config.yaml
horizontal_flip: true
activation: "silu"
widths: [64, 96, 144]
optimizer: "muon"
muon_scale: "original"
decay_fraction: 0.3
Rows from block 14, named by matrix and row number. Rows with one number belong to one channel. Each number is 128 + 24 x the weight over its row's rms, rounded and kept within 0 to 255. All counts start at 0. Numbers have three digits each. After the name is the row's rms in percent of the matrix's.
# convs0: first 3x3 conv (model.blocks.14.convs.0.weight, 144x144x3x3), inputs 126-134, a 3x3 kernel for each
# convs1: second 3x3 conv (model.blocks.14.convs.1.weight, 144x144x3x3, transposed), outputs 126-134, a 3x3 kernel for each
convs0.27 102:136110108109089128106113131137125110142124111113115113133129114147129105136109106115138137090103112146127137109123129104125133096119106117136133113133117103126106141118115159145135148128120111098068135140104135127099137123128140142126133113111
convs1.27 108:109112128100125129102099108107112108122114111140118114169143098127110086132117095106084117141129144163126133079086085076101136099101143109090129118116146104117130125142159096106148114115105109136095121141111094116092121154167126129143116100108
convs0.28 098:127150135112127114132131127136158139116130138103098109122149177118127106105115130148157168142102112156126114117121119130124123130129138117127114127144136102123136105114150110103136131112129211212153171166137112105080118114113111114137131137134
convs1.28 099:091100091131119129119113138126113115150147138130140139136149171110109112114118107144141115117105076115140102108102106131118110130113100172128095125098088126111106133134142101092107132128129127141137100115104087085067148160142137147146096120126
convs0.29 105:114137151093102112085084087117134162102107130100093120126142136092124157103100102083096127074097158084109141144125098144163128115124115139159183125130146120112123085110099088093108111149184096141187122163196124157166118108112121109116137142113
convs1.29 107:158131138143121130149140151113093105128119131140105100085110138104115142098111126151144109103115125088100154105081081063101119122161156113105106106123103127167147189155122166151130104116124100127124103138133118145129103092110129111123148140140
convs0.30 099:134112112141110115166150159096140131098147127074112100124147153145134153129129156081070084100112097133150138137112110136123126121111106139140102106101088109115089116095125141133132137166150148153138122098107124117137129140126112120139112137153
convs1.30 099:096096095107092098132143155148116118122088104133101126121119121124122137142118116090084078117126129139121114109103094114118119149169155146147153132162143136172153121158166079096093083089103107130152108105124127099088108094108093101105102105097
convs0.31 099:132116132138139141128115100085102100115122110157156125178187155105121128109113126103109117154124136153120156123118175105092150101123154144117125137130106118121115150146120118117134129088088099124114165151137150134134127145139138143138135116116
convs1.31 094:147141138143153130098109121095097114103093100113101106160128098166153098179188141137124106090111110120127144109132146101135156110130113147118128122100094117122132102098092129136103145171181113120116121093099148126149130144135096103118107115105
convs0.32 098:126125140129141163122121127112109126125116128123113125144130131137146144109112110104131113121142129128122104095106121090106125098111106092151152071134140101134139125121097123124116119131126134186193104163212068115147128138155139137146126123131
convs1.32 103:114107122147133127118111106135117116149122138141136152160158166126091060134113097158121136103123147120112124140131121120127150133138174102104142100095122096102136190159133124103090112101112147136147087087109094109119151148163123109134120102106
convs0.33 103:143133148142114141163149145127138152125136135102130129087108149109107145110103139101111126138149132131145133127109115140123099153149121141169178128143154125141135148165131141179164121152133121148164112134126106101098124121124121127141130110123
convs1.33 110:124121124147138122099117139129144165140147134126137143092116143140144155137123145106117121119139156108115158145148174149135139136104084095081106118105138095087122169131122146115110079063076125123114131145124111129124143114091102095113103113135
convs0.34 099:120122152113121150113113139126132127128125125146147144143132087139134138154118117129137136136163154136163147106118133110129142153140138111115119112129131140165152126139116130129118122116084106142206090099159099112181146139123133140121128143149
convs1.34 096:120123119079101111103093108076080115109114116133122106102118166093093165112081084125127114077100078118107101111135133112106102114092090141154148087085118103113139118098115130118114109114124084115137111139148139146122091092125106117152128134124
convs0.35 099:131127117127125121109117127106082113096071107111095116120115106128116084118113103120121116142135132113110135111133132093121127090103112088109125126156176130143175099109090100108096110119120145114126199169199151122169135136142121116123119121126
convs1.35 097:148143133136131137121118146164167175170159154176175167129133138125112107141124129144153163104110110092098095179186179182172162162155137101135137088122130074079079144163157137156136143151136110109106134143117139146133147135123132118127119119136
convs0.36 099:145130128131112120112138150160170153141154143101099099151134113166144109175138129135146137146137134109133119143151155122141156142136143148115107171153154129129124118147115122138102115146162137143151135148163132118109127152126104130122116127123
convs1.36 095:101136143137171147090079071129128123107113137130122151136112109126111102103088080177169140092134156110097095158172182130133149121112123128118114091122118099119116163141097149159140102105102101143140098091090114109109133114117125119137132157150
convs0.37 102:111113130112114114106112109121097111127117137188194205130120114148130130111103106120128123111119098151155144143177165149163150123148122184188183140158161079094092120111107130119104160138103150158154100110127106103120126111108125110100141118110
convs1.37 100:119109109132126121160151140144128121133121119113101099129144156114110130103100114101112100126151118142158153090083073095084064116094076138128108153118113189181168151162161135131139112126136105099089101112100067070073159164152174161127146137113
convs0.38 099:119127114104111100108120092112127128098130144102132147121149112131142116138167096118126140111108136121140156119115111118114110134135107131118135139132142115116093119108095128111110098104107141152151158172160144136142155150115162157161136139152
convs1.38 111:137173157137175192122158205122120143106092106130114108120116154105102154135112150126166158097131156120112123086106118102123165118117143102112136100120142088127144144132115130122130089094131147147116121121108113136129136155165101121143102102139
convs0.39 100:075102100116141117154171149123119118155178171143173174121123154102100125099094067139149158121095103111109120162175168150178165111132121127127122135138130170158110157151116143131105137137133121102115146121122152138161121121119125110119122127132
convs1.39 092:118108133130119124123108081136127117142125103146120106124095102115110115154160148143149128166161123138111064129128118124123107126123103098135105101133110113127112105120136110146171138166142151135104123108090134111103122127146132149128131116089
convs0.40 100:132114096111096104091098125140125112125122116115111105050064071058038067070051099122130102096094087128115120111114114119128153102131162126144173099121151087086105113137155098101127085088112128146148130128127137135136140140130113114121115112097
convs1.40 100:130124132135143147124134161126118102142137107127120109077096125083074090098096106092089127121127128161159150143138130116117125123138141124155150111147143118127141130157141117150169133148167132127104127133114135124098141159159157180183103092111
convs0.41 102:124104134136113135123104135092097099096099092113118113089091122125126159145146187144172162186195195157131153107108117107119137131133139102136137108136121115146138110127123102110102139127112108165158116153161103113132129124127137124125150138134
convs1.41 111:124172186086150165113164170138153184152164192132155181100095106105119131117113102141118140132111131122125101135132135167166144137130122142155144114121122108136128137138121112113103107106114193176169170174161174189173110115134125147167104142161
convs0.42 096:120112113134114113144116089150122118125106113145155169095091074111139141149181169143180170149170171119175150112121094115125108109123112177175172147146161107124129150135112144138137101106126174162176147118145142121137126137139130125136134135120
convs1.42 096:154126142148137154164164174141140149126131121145148133163129142162125121152129112139146109103112088145176137126142143116126140131128147117117122116103112144128152080094097066079093122146146120126163113139175121135159137141128113125119126133137
convs0.43 099:106110116107106117105116141129144135112122116079097114109131113144124109168150134102114103150145151163146151131115124141141141132134147157162169145147149149145158126116095123125128138144133167156151143157147088131114113117114130123130143125131
convs1.43 100:153158152128096103115080077099123129128130137161139130122162178136141154119119113172167191109097089090127131107111083087098091101120130121111136142110117145115136132121112122104085132130132115112125127141150107113133098119109109102087085082106
convs0.44 099:121113138104128128124135112114149161093113138116115120152065127216120102172139135083109100114140134082095110100117110127139121120126122137174123136168131101106085123116103157118087150140116115123144088133164086125131113107112115116118121142113
convs1.44 090:102112085137154133140171177100078101116071101137120135101121144110131173120131154111105110125104106127128150105095104109113153168155161134135149134129129141116118123147180103122145112115085128116144121143173114172189176176177128122132149126097
convs0.45 101:179172132177158111157126109106120117112116122137134148142119140128089112135106113126111128159143147129123109155175161125134127124144130183161125197164132187163126130138135115143176121126128163136102185183155164161144141138154139140170142118117
convs1.45 110:118121144124114157077046123158142148155157164128139132121150169067065126127116139104109076108160077161128084132101107100096109115120117148117102115104083125116091124142109121154115118111113128133111094098091128127098121125133143118140100125140
convs0.46 099:148165151133155143119130126112112125110112114122122116122109103141112100155142127118115134141153174141126152104096086126110101165135128135142128161174152106124108109107116132123116102109110068074084073092097092095101116125129120123122135135127
convs1.46 099:110086085133126123124123127130157173118146185122144168161173169156174167165181171120118111108117122134139139153151128140139120145147122101118119102117123098093094155161182123131147161162159097116114118140136102114103131151154128135118144151141
convs0.47 099:122151151104136140117143130114099107130109104185147131146148105136149075135158086119137148127110090126117085136136151112115135102112139143161164096109135121127129160127109129117099128117099127109111162132124137124106118117121137161143146150143
convs1.47 100:129130116135122120120103110148140111144147121121123113148124093142133106153142111136137130150155150154159168170165161127114106125129125143159127158149118152122089145172176117146178100124123142137125146140119125108116141132121132124111126117112
convs0.48 104:148137128157144122149127114115116113123120125121121128171151118127144108134148137149101086160116111141104121152117085180099086176117099047118207045119243041087175126184161131167139160160159167153090156143108124133120138129136117117144131124139
convs1.48 104:118122115112122127107117139147138120138130125153124134149130113162126089158122069133099092151103105147118127108106127134111125137118137125119086152119097104142122110116122105103119122116099156142141148122116142113096132128122131122105138113095
convs0.49 101:131090080115125150129125137118108118128122132152157170145097084115139135115111122125151149084118146090104117099142125100139162122160169145145154143136113151129095158215203117110154116088093109100091118108078114107087113109113130127128131131128
convs1.49 088:118128130140150156117140157134104103119120115148141138135122144137128162166147148116146138114172198125148155161149126119132111109110113134138146164162148165185160078078083135142121172191152148130129133110101163146139142099110128087105157145142
convs0.50 096:154154139159153126126132136122139141112126138102114114092128145129159167082099113117104141117127172141114109153135124151122128136124133151142124158184154131152161131093105120083118142121079137195207157187164159152146132136141132144155117111149
convs1.50 092:115130127091116126089078085158164133123132137140148162111088135125115121161145151096117100120125111121129125119121100098120108114148132130132174094087113116095113116125109138122131131112106118107120091090133068081128114105108109107102121120124
convs0.51 103:133137148122128131128144153139140132132139125133131122110122149113143145112130137128120121131135111133138124105105123112098100117104116104118105093121108092111099121118123096108096097095092111105100120121115103107090125108127124116124124112110
convs1.51 107:164174167138139136136123123112120134128141156132143157142140133117132140127139138133148129128146129141150127117114109123124135115113127113098114139135137121112114094105105092121105104133104078093096084092087097093087203188198180146166225205198
convs0.52 100:141140164117130156110120140129130127126111107131111098073113165138169204109127140141129149120143154103102123112120129124128125141139124141135148155136145152148146126100093106082063119106086160132111160128114173135124138134153130134145122111106
convs1.52 105:100110131094103136093103125150159170133157169139145149107111131139129125147125108137119125162118115175140122134120118119105106126106106115099134137106138150133152131134156112116135133123111091103100118147133116133130143143144150162178178179200
convs0.53 107:121115113121120134113142151135121119121110124116105109124151137134157118144153125102160156117146139107117112102120125105121102121117101235163092200099053157071043104105106130132124117092111115113117132131125136122096140133132125107103119116123
convs1.53 115:156142133144130115150122109138167158110124133113132134079090115116132154134167165167142145149130132163159138144134107130117121134129171070107094094144120082129127166152158135125132124123130117154146111125114150169151106112082105123112111162159
convs0.54 101:131113081113107090128168167142132123134113093117099091129120083111111091096103081076091108083093089095101102138109117118109133127116133149166152093139136113146128134112149132125157187156100072109115102137113128136102111124147122136140121119125
convs1.54 101:143146117136155134114124113145132124132131119130122111120119125108121129147169147130112122154129128184144110123109114127135128146147153173139134138149163092109123134129140119106128134116119105088090128114115140136124104084101108112113113135149
convs0.55 099:106122135109125149111119129112102120124131144123142151156151133131139129123105097060061080089064097128105115150180170138135144127113124100088098126107107142143116120125121135134121140150117110132105102135107130149133119125119120126113128130129
convs1.55 083:103099093074075072105099082121125149097123162146164183155132113158134122138135137111101109127137135095112117146137125103111114075091118143150138148154158142154170157154150172173176190183176106113120119117120114105116124130129138130133171174163
convs0.56 105:077090109100111112121123114113137105141153112118126096138105118099092150096126139124146138131142154119148140164130078211160108177155119087114108121133100129110068128122148120106141094137122079069078133117104139118116112126111116123111122118113
convs1.56 125:137150146135132129123130138145152139149139133131128121168192185168168136176153128103139136134135118105100111153137163160127184129113165094108113121127148119132135139139106155126112135102105109117104110131114086103104118114099122120114141153160
convs0.57 098:139118121153142128145174170120143126122130113135147125127109081130092092186155153098101149130174151117143133099097128127119124153179160104118098086114105114150119151123104179149113140147134095146128135126115126120125145142124133185193106083099
convs1.57 083:154153106161161091116087044144115096143124128148131154156163182165148148125102119118144146119099129155099090137132113112117115132133118126138165122160215151177173137179147135201186079085118128171126139148112135138135115125139121141143114121157
convs0.58 102:162160130184173127175154111114092121130092125142116139120145136147152131136136114126118106131102092111116110134136130143150141143133131150103102155105087182146116119134118108139130129143141142085094154085079171102095139134117141127121124107113
convs1.58 105:123088085129126122147149134085090099086097113120128137164160115133165181095128166160130137145120113115103114107108139118117137117117126189129070199154083175164123106112107148165137134150134119128100119153097125156100118119110154137104146146130
convs0.59 097:143091108129103110109116143139152107128144115120125133147143150136107073098099085065075091093123088122131113108099129104107118148157159176151172140130139108122096126107112101125167169174175071100173123160176130142180168198106180255089171208103
convs1.59 081:164212146170222124155136091123107090139139144137148137138137100132106073112115122106084139117098145125112093106110101094111106133132114136123133130132164119134160127139169123111187102056057144176146116146147114115137135158117142121106094039095
convs0.60 101:116114109116127105126111110110125141104125131092114121091102109163183149129149120118141108112116125114093120149132111137137115113121127109161159124142144108115113138166123113098108183131110118110153122101122129097112118130141123140155129143155
convs1.60 101:125121123142158154159175190109120149110113128104099098130148151132148154128123106088105102132140116140137111116129099112135110138151118118135121132129135125137130148150152134138134104105111155132099169158116167155120139121109163110095213149136
convs0.61 097:116126150096109122093130144130133125121129128124126117136150098148129128158176159148136162146146164157122145080111124122128123174155129106084092105095090122111123106126123117123111149159169126089102112116095114121118122117132135136157123105149
convs1.61 087:139158115146135089138133126117109134136122139135132140130157181127128146124093088121132117118143115117144121153192167140127117135144145110109093096090076086101091140153115093107088069082078133118142117126152093115125093079076118114087143148145
convs0.62 100:133138140139135141141137111116146139125157138143164142097104073107096088168162123131151147142139145116130128184158116176142099151120093187169132160160120111133116131113107133118106111133139146175124155193144107136099133129141128146182139159146
convs1.62 097:128168117131138111098117165099102126107117138103102116129113124149110122114101112126145113079082084122119123149126115157145134115108100130138136110120127088106114150128115121119113106126138125145134112144144123130127143132133107076101123145153
convs0.63 102:134122126123099093167131096131138107145151110132112114108146151180214170142145116118126114133148121123121079120113113154140123121100114135119111152116103119116127104136149135118096138142089236148126212107096148102073124124105152176097157203104
convs1.63 101:118164093141152090114095109132110115124088114099094107142121105109101096123108084113107139141152147168167154167160145146134134143125144132126133132113103108084070116130164125105117125117110133130125144122105123121115152140088107097118099115135
convs0.64 099:130131124151160149146155141118123107140153122144145110098111117132178152150141129132156148139160128141150148127106101144129146126132158114129124121132112136143124146139144149134126157165184114112090151152120168159159128131123131140119157165132
convs1.64 100:146197176118150158135123126119117124109115135100108136119127117126138140139132128165133131095101112134140134110111103073080072133136126132103096130115112154144137109127115117132139085086088100105090118104102144147121082074084116119126091093115
convs0.65 100:132145116139149129142144130110114106123129127106114120150114129145096125160116100121148162113129142115124120178142114177137118155136117108083125117099109126111116123066125108051124082069127089099112120133119114134137129133108115135111122136131
convs1.65 098:110119092126135119122127103104125134112123131134118119117127123121130113124137140151138157114122150102120111106117167097117165123134163124148114115124110110096129100126139100123130094119134118126143097108123115119105140119092166108092170118107
convs0.66 101:132122105139122097109123120146155151123128134110107115156137150175173137130134104125144131100111128123113123118115141156162163172166145108124120118144139122148152102114117104102094151110100082110102090093090122120111119122118130136156119120149
convs1.66 103:107112115128114087130136120133125121117112109079073069124109109135140139153174162138147145098105090132139121109135164141152158139124127144154137120123115094084084137162177109122111109125110147123136148142143140137126164149136142135133140150139
convs0.67 102:120129144125128138140131128163125102150128114125126122161144109180136093124110085105126145124117105100098109124131105129120098137127125136118078165137094150103078131154172139148130120115102111097119138107113124125126139144157120117147131121121
convs1.67 121:133125114157157140118121128126134135154152131146138122129141139118118120134128111123103124127160112054152117078089100081114126114131150131120111133103116120120142167143115170162105139128111145115114138142123138169142136105114110118135105106114
convs0.68 101:108115150119125147123119126110129121102115114106080073144132128140149155139121138115122147102109102107090079096075090125106118121126138158130136142140119107110105126142142141136128132124115120110096100106085107097080126142152130148143142141125
convs1.68 114:167135132177141138171155146120160192123169181100128125154151124147159132139155149114130121155148121170163172108088105124113114162179150125108114130125128158154153151150121169166131143153137129135167136126145133130158124133136149148143133149154
convs0.69 101:112101129120097118105086094157167145142151124131140109117114115108120132094087123149160128183159142140113119108124125112123146101121127136106085141120111110106105129157127119128099142174160192192156133115117100102121115111111131132125140150139
convs1.69 098:141130116164128113166143155122105090137121103160164147146135129119106108126130112145131128117087092112095081130118125150122142188174173149181176134139137150150135142126139148136135175140134100111100116130120063083088160146121158159149163173168
convs0.70 102:140130120102109118107114107165148137136123121144145140139166145128135120118150154146137113139107119092099128170142116130124100110115133177133113125086091141106088120125132098103133089091147104101104090102107115131139123125116121108112133136139
convs1.70 102:117131119128152122130149135133148160122120120107109111111136144122150146156168159137119097160161114173244220108142137105116111097107099128122104154142113102078072116106113132130116176161140111114111101120133083103139204198203115124120123126139
convs0.71 100:101104137113131143133134133111099102131110115150141160129134128132124122100086100068083082118119109101107093145173153132161144109123114143135162110108138102088126091109091094108107103102091119137128135133115108119115144154157127141141125130129
convs1.71 101:146154155123132129103105093136131128140150168132141143147120126149123103116103095133128137105113114128123116106122132121144163120130151123109132141128143146146165117116111128133124105115122092095077117117097106111114157163168144137129116115108
convs0.72 104:121117126128124098129116095096109146088112153103114140196175138215147090099105087144121170197134143172154135107134135135116114140106110104132120102145155108155153147120140230098068170090076108136143082110139092110149128110106122108105117114116
convs1.72 096:106141129106123097085084075101108117114115111106100111131103090109106137146152167090072121137116201115120174118139141093091105123103113087103121102123151143127116095127146082120169114120108151147138132156167156176194137122129098128154124153149
convs0.73 099:149144124136133118108135136131149161117116129093074081133129121138159155085085112091105112092102108136133131137131127144130133151133130102141158101145166085114095137119123142112117112089127129127135131090089145111112140155152120125132121127140
convs1.73 097:123124127096123134104115121142151139135132132112106136113100097123109100136131116147126119112110119098113135103092124124122119127133120108118108123119128154159136095099101156182184123158167131140138148151119177188173107139136132146135108127126
convs0.74 097:146139171169149176192183204126133125126137143161158144109111120154154135137146137079086100099094104121128121140120117154141154164147158098073078131114095196170154117105089122113105116137113088088067130141113133157139146136118119138111126139121
convs1.74 101:138118088121107074174147112093102075091107108089097108146135109125119122089086095140142115136122125109117130131136165141136139145152137145125132109075078129095105131135107116118119111103110096116126114121134118115132148143125134142141139124111
convs0.75 097:131139131114121131135132156099118127108118126121109098117131123110122126118109172119114110124123112118118123140129118113104099104101098128123124112105102120106116125110121137124111184140117111097112110095117103087104098103107099103125118125140
convs1.75 112:116098112135113119111089118122117119129126111130136132178185141158151108149124094090120113106155119111147140107124116102103100129106097092096099110123130093116137101125127106141133110119130132125116123126135070069088131138132121136135097112096
convs0.76 094:157154136133135120138142142109102100103110110104118127137136114125115094120117110109117094098105095105095098097078070108084084126113098098111125141127120153149138105106083116113093104106113078091089092102099118098106122122114124117120134132146
convs1.76 098:121127112122132127119135159121124123118121110119114112126119123131114121161138127125121115108087105155146161128143157155191200163191206135132150142149161124124146133142145136144156156151162159151134127109128127097114137122118131117115133130136
convs0.77 105:108113134117116129120118116132110119144114115157133121112155146103144169115123136114097145099104136085093135083145172102149153117151131151155133110139143107137157141110117113097117104095100133111088128113080123125103115101116121120132123131129
convs1.77 112:151167153102127152085119148130128128119109133114109134128134100124155120131154126173150157196132149136096113127105115141108110133108108117136112106163119111188146090131125129152101140144104139163132161175131178184150112104124134116124193141127
convs0.78 103:140141128140134133116114103099102124102098120106099105113121104114122084121125074115108092121117111131123116082079081110101122134114116135132163144140172137145176118105100121110120108125140117131111104114096123119110115113118111113127114122119
convs1.78 099:120131134126129129104091089118160196134154183142141173119103094115094098099080083116112117116116127133121131096101093109117107125136130136129121144149161145155152118128125123139138145149149132138100148150112142140106142150149106114125153160168
convs0.79 100:106142148119153125117122123105121129087115128084108119098126110134150116154133109117099082143101092148112125149160152144160152105125141133106091129127114152161153088116112114145138112111122125138149099124132098146160125122132131114140138129127
convs1.79 101:130133146125116126134122145093106110101119133135141156149161153123135145159154150124101109140127122128111141139155138140147101095095075143159141110140147112117140100108119148180155138165147116144151092133142105145151100115114125127113123130108
convs0.80 099:184185173139134128107111119143123116157143128161162149159175166130126134129104106098106135125132146126127131180178169145142144154133129129123097125144112104124099148134148155121144160118140137130100143134113136135112104108111094094098115130107
convs1.80 123:125152140095116115108109131114146161125164186095136146091112105090132127120134124139152127101088087107115096122105119134117115113117149115100088101082096090082083126109105106114110079102093142132153132124146135119142125135162137140170149160164
convs0.81 101:151137139149137130125125136092104109109112112116131112136132159126110095120112121130128106117149122115139136139159163101147156069120133106098106130115097108107102177161124165161144109155142185183140153136106148124115131114128130115140153133130
convs1.81 096:130167166092106137082095113147173149135175152104115092125112095136126098160170166103125147090086089114112090107109107148143122144140124157153169137136177121139171121102111128151154098110141105106099091104079088091074137126102123092108143115116
convs0.82 100:127125132083071071125098096104111115106126112132145132123140115111127133152102100121098122155154155151135120226243199150154142098089090142156178104106116086091102148151145171142139114109127120117088113130090115141120134129126125132129115133114
convs1.82 096:142141132136124147130149150142192226126143154111118118104105110124131141153146129117130103155163116140139128092093110117122109132127109139142124132136133125124136117126113144147105118144128102111128092099121098108106126120124109136140128138135
convs0.83 097:130155168121128142149154149170158132154145117120133131132142138128145132121118114109099104102093093112108105123140140121143154113132153135145146113131131127134134105109102114110097132126115151153146128114108124113118142130122131121111123124124
convs1.83 086:172180167183185168182166151095098109114112112128143133106131144120153155119137128092104114134152137128142121126106106147157160138145150116127108118145115090112092144140148103112140087088121127127137124118110098079073128104103132129145157166174
convs0.84 099:108109123111103107079073075151140140120099118133116134134118111126117125149151131125121123104104100115125114111122132114116115119129120123142125102121102099104103113102120103103108124119116114122111143145147149139147126133136133144144131133142
convs1.84 099:120141118117123103159165134138152179141132156151132147129109135133112129138109116121114110138135120136126107133118097125130113097105103155164157123135136128134134162189210151166190111117142140139127134126113121113111115115106130105102150135135
convs0.85 099:110109093131124129156152166128119126119113117129119113101113097106101132095103117129160145138134144140149147141148141166177195181189178121122108144160149170166171115133164084101093084104097116131128140146165139174205134131149115115126124129116
convs1.85 100:168155149136124144144133139156170176124123111129132130136150145135156165127122122110092103098108121134150134117109071125128093117136141128111121137119106136119092138147143119125101105111114065052079090081108129101127146146133106127125106127140
convs0.86 099:110108117122108109107081077121125131104112109113112102125130131114116101136103107087124128097104111111122123156150151117124155152142144093099082105112103106095087134146125149143140099100115118107096097106091117128101121121119125126132112111105
convs1.86 098:120122114147150156174170179140148147127129138150155148100106123119141160099099132132144139166165149131135128136129141136146170117140165128132119138162135129140108168154154178161151108096106082095090080101098082102100116126135134131131105117118
convs0.87 097:120138138144143116127110099093128121119128114112107103131126140170157174122083127118121116131150135114140147124127132122133130131130154148150117165173128142141140142118136143162140123124115140195166094152155100125123126153151132188191119121106
convs1.87 085:180178147173160122085072074130116117143116114117081088106104132113082133117098114112110107104129098119111099096088106101110133138146145134125123146134109115106097104153168123140168089061098117141114080102096109119124102082086086061089086102145
convs0.88 096:146145126109130118112128115108125096134153094127146099177122139145096148158106105099112125116110146093092121124085152125096171117096145135131139117122153120125153135153118110123129100099093097115058134143110153164137157156123162183118142185124
convs1.88 083:149183114156172094117132126115123127119115126148131137139113089151109083170153140132132158107094117109087114133163159141166152131148140141141115106125130123146158110143165117132143150111109128124090111090071145144154133149100106106107118121151
convs0.89 099:119143119139133118101102117087088133093100128094121158080131153127154115120119096093113122109126156143103129193145117199137114183130120139159123151168130158156136141129176109109160186156139110109116086104142111133124144142154149148219150153115
convs1.89 089:162134131198167161167108119138113137132122157128130133124134171134139172119156144133148160110132099127145140103088067094146130080117162143111109132105105128092127166127132144142112119085097106122140117152171128154168130122136104082106088098092
convs0.90 100:105106122137139125141136123135126134112107113118104111122104094120111108099100101127117137106100111111091109103114118124144144130144138124140140105115131116105113101105139127126154121138141177150165154158165152150151139133128151135124148145121
convs1.90 101:146155160102095110107106111150177204158180207153175201159141142119106099123122119135123110123104102195194187082084093128138133131143132116098117122114131144136157127153155125127127111123131147151166130137164104108143133115108141135116142132114
convs0.91 102:096089117122103110146107118131141136122115114131142137088095131100112175117125150149179163150169145116119101146152140124127133113105091119095048137136083161179150120097078132100084124072079105110099113118100151149134140139143123108113125120133
convs1.91 101:110126122106109092107120104106113132110112130098094110144132129113132133116128136159143156130136145120149132140134135125094089104087088147132106163122104147126087104116112136165134124144135116128118135140113089107098110102123118110125120124137
convs0.92 101:132127125121134161100108145149124122139119112146131123105095055148169148132162138143124124131109136120124163098089101135157165126145139145134159135137143143167164130139138160175149147126108148152165104095092141149123118128126125135133136133138
convs1.92 095:147150134139126117124118127162156169160153154189175182123137111150128101118136130165159157128135127136125101117137141109125137124121127087112090103118119084112114138143145143141139103118121129151166123163156155171155187165177124120145081081098
convs0.93 102:098089100110110112128142130122131138121117106120111094110106135100141156110121115173181154125160147124151138118086100144094091130105099130146173138158153099119114094124125106128099149190141123140126087105099120126110120128153125121181128124126
convs1.93 097:136137137180158120122085099126127110111128103137152117132162213127116186112097127170196165111147115107091144176174165142169179154134146120128147127128148122107127164128104144166142102098115142158138150170153122124118154167108105095075074101124
convs0.94 102:113102118128130124127141151145135115150119095151123118142128125164152125150134112181149125159117135166110123123110124136112113114098107117151170105126150104122128154128114122096122132115124095118079103100068117121084138119123132126124123123119
convs1.94 104:118125126139135126161170156192136108187135111203154138127110105151134128147132146090080128122112137120112136125127117133142124089099114121134124123105104130092084139109131150133151152142159128125123122108108136123121093145140092155130101162139
convs0.95 101:105111110101099088111113108119128153108126151089104121109113105109141112111118091110105108140128133140157159128126130129131140095110125161118128152121116169155147124138121131156157131139170112091125149128154211205193133133126126121122126153150
convs1.95 108:142155154115119130140138144156126141154138159145135138116104103114098084111096118190154155148134135097101119131132128140149130129128095136105104118097088127099105151146137118137110105116121098089109129114130133140141127119131123139155132142148
convs0.96 097:162140133136129125132112125146146136128136151118120122065082145056107166119146169124154117148149116117097120110118114135149156124147144133128125141164150121137120129138135126104122136088115137147131113140132104135165130108131122098156115094124
convs1.96 088:156106085157087092142125136123105112140141143152151134109145211102113145097126111116156142124152152122156178149145127129113119103108106144164133142135103138122081191122079172113083157107130122115146124143171101149158164144133130146121150174134
convs0.97 103:153137130151130111147144133105118114106126122115117115113117133113098108079078090162113105137092102137111100161120105188148119167155127142178175129157156106124139151158127146128144124109119192158084154121069132110113127146132121148139122125131
convs1.97 101:166144098178161129161126155105107124101129158159193215116096068128104073144140102130138132113109120145120095130132118119100062109091072118117128126115116102101087143135130122108150096101137123133131131131126133145127131118107133121098119121116
convs0.98 102:123108130142106118142132119152126113161136106152137126210149148174118109167142135160146134132133134151161144116150194124129179145126116118103117133121129155159167132116140120111124134125146170140113113113109092092099126134128145156144121108116
convs1.98 106:117117151122133143121125138097094100133137126141160138104094077126107082141121079116112125140140138149126129101085091107108129171152159124118129140113111116116125117111108167126117157120104149143144135150155104135157098088095118089103112097123
convs0.99 104:107121105108107120120097098128139131122126123118115123101135109113143119122132127126158142141185140148171153113111134132111115156140128132106092149139124129146157112093148127125165113121132156147126172164118161166146112111115115111126124108120
convs1.99 112:107121131104121137105126122089075081127111110133120112149116130116110122098119142127146126136149140146135131127155166114146179135149158139128132149146130150155143141127136128113119116112108179141131166124098158122100132150137132149142121123124
convs0.100 099:115116109109111104099122135152173144150170148121140122068070084091074078137139191119123117100115163109126173143148155131115112129107095118094074142122108141133111153146131113099164144138221141150164134133159115114133113123123133131110131131116
convs1.100 078:123114111113114128111113119114090085140114102121112113135153150152190153148173139149141108156153131102117121149162159128145145132143141100113086088138115087138123171131115150159133121148120124128136141145153129125139113086075116100088155128128
convs0.101 097:108134108106136095109129110134141162128125132126119105123165140114148108108169141167143132141114110130101124109107110123115091130131128117108109106113117136146153142109096130111100134101094195157096192168131163130098167177196142180238123089061
convs1.101 092:133104085193162101157112087095103101109123115118133107087087129086047094075065109120105112114131097142113137103107122124119125142131120082089099092088106113103139139131111135163121101097105157139137134127142114110148155159130136135139034093143
convs0.102 095:143117127133128125105100099104103100111117110099125125138118119155183144155173145109119122118114114132139125081078102088084111100110121090080097100111103084096092157160139126098101131142155122103089116107095108113091151164142144155142133125128
convs1.102 106:120120133141149160171183172117118132122120123136122104151141128118142124077097073152138132117118114087093094118127128127132133122120111116097103103102098114135128203165131162165120093133127137140128137129113100089071107086101143119137162137137
convs0.103 096:082101090085109107110130137129112119125109110121112112100120108106113105104118104099088086113118125132146134128120127134117098119107096161141129178161154207197202138129117152141123141140123160157122171163154156153156108109112102113109120137126
convs1.103 096:106118120088096105096094099133122125157129151175150166151153150108101111098083092127114129116109117117099102151174135141157114122140112152142133141123130152140137116107114120107117108096108117120084127132100120137117076104111091125142144177180
convs0.104 100:147114106142111108146146130178156135146126099132115089119118135124130124127136166156105111171134135131110107128140125137125114126121128101137160117115130126112149117122134122140151155175154196133147170131163158104126122120102141125121149144133
convs1.104 091:188163173138135136111111117130145120136127083133139094133142133149146161102106128080091082082068079138144164091096089084087096122114130164147179153114130166119127168174176096089142093094118148115092141112077145113097136140111143145132180193189
convs0.105 099:102109115100120145097098112150121140121086113136114129106118116118124137113111117137136135108105103120115116146125137170176176140146141151133104120120102109105110119119102158113095136142125121120125110090093172165141125128134127140156122123125
convs1.105 087:142128122139124121114118107123111087112107089119108105151128106159179160110120133181156172128120112103102104129105109127124106149142135112124088119132101121114092116116122121125116142122109111130126142169127128161124131125110119110092105109097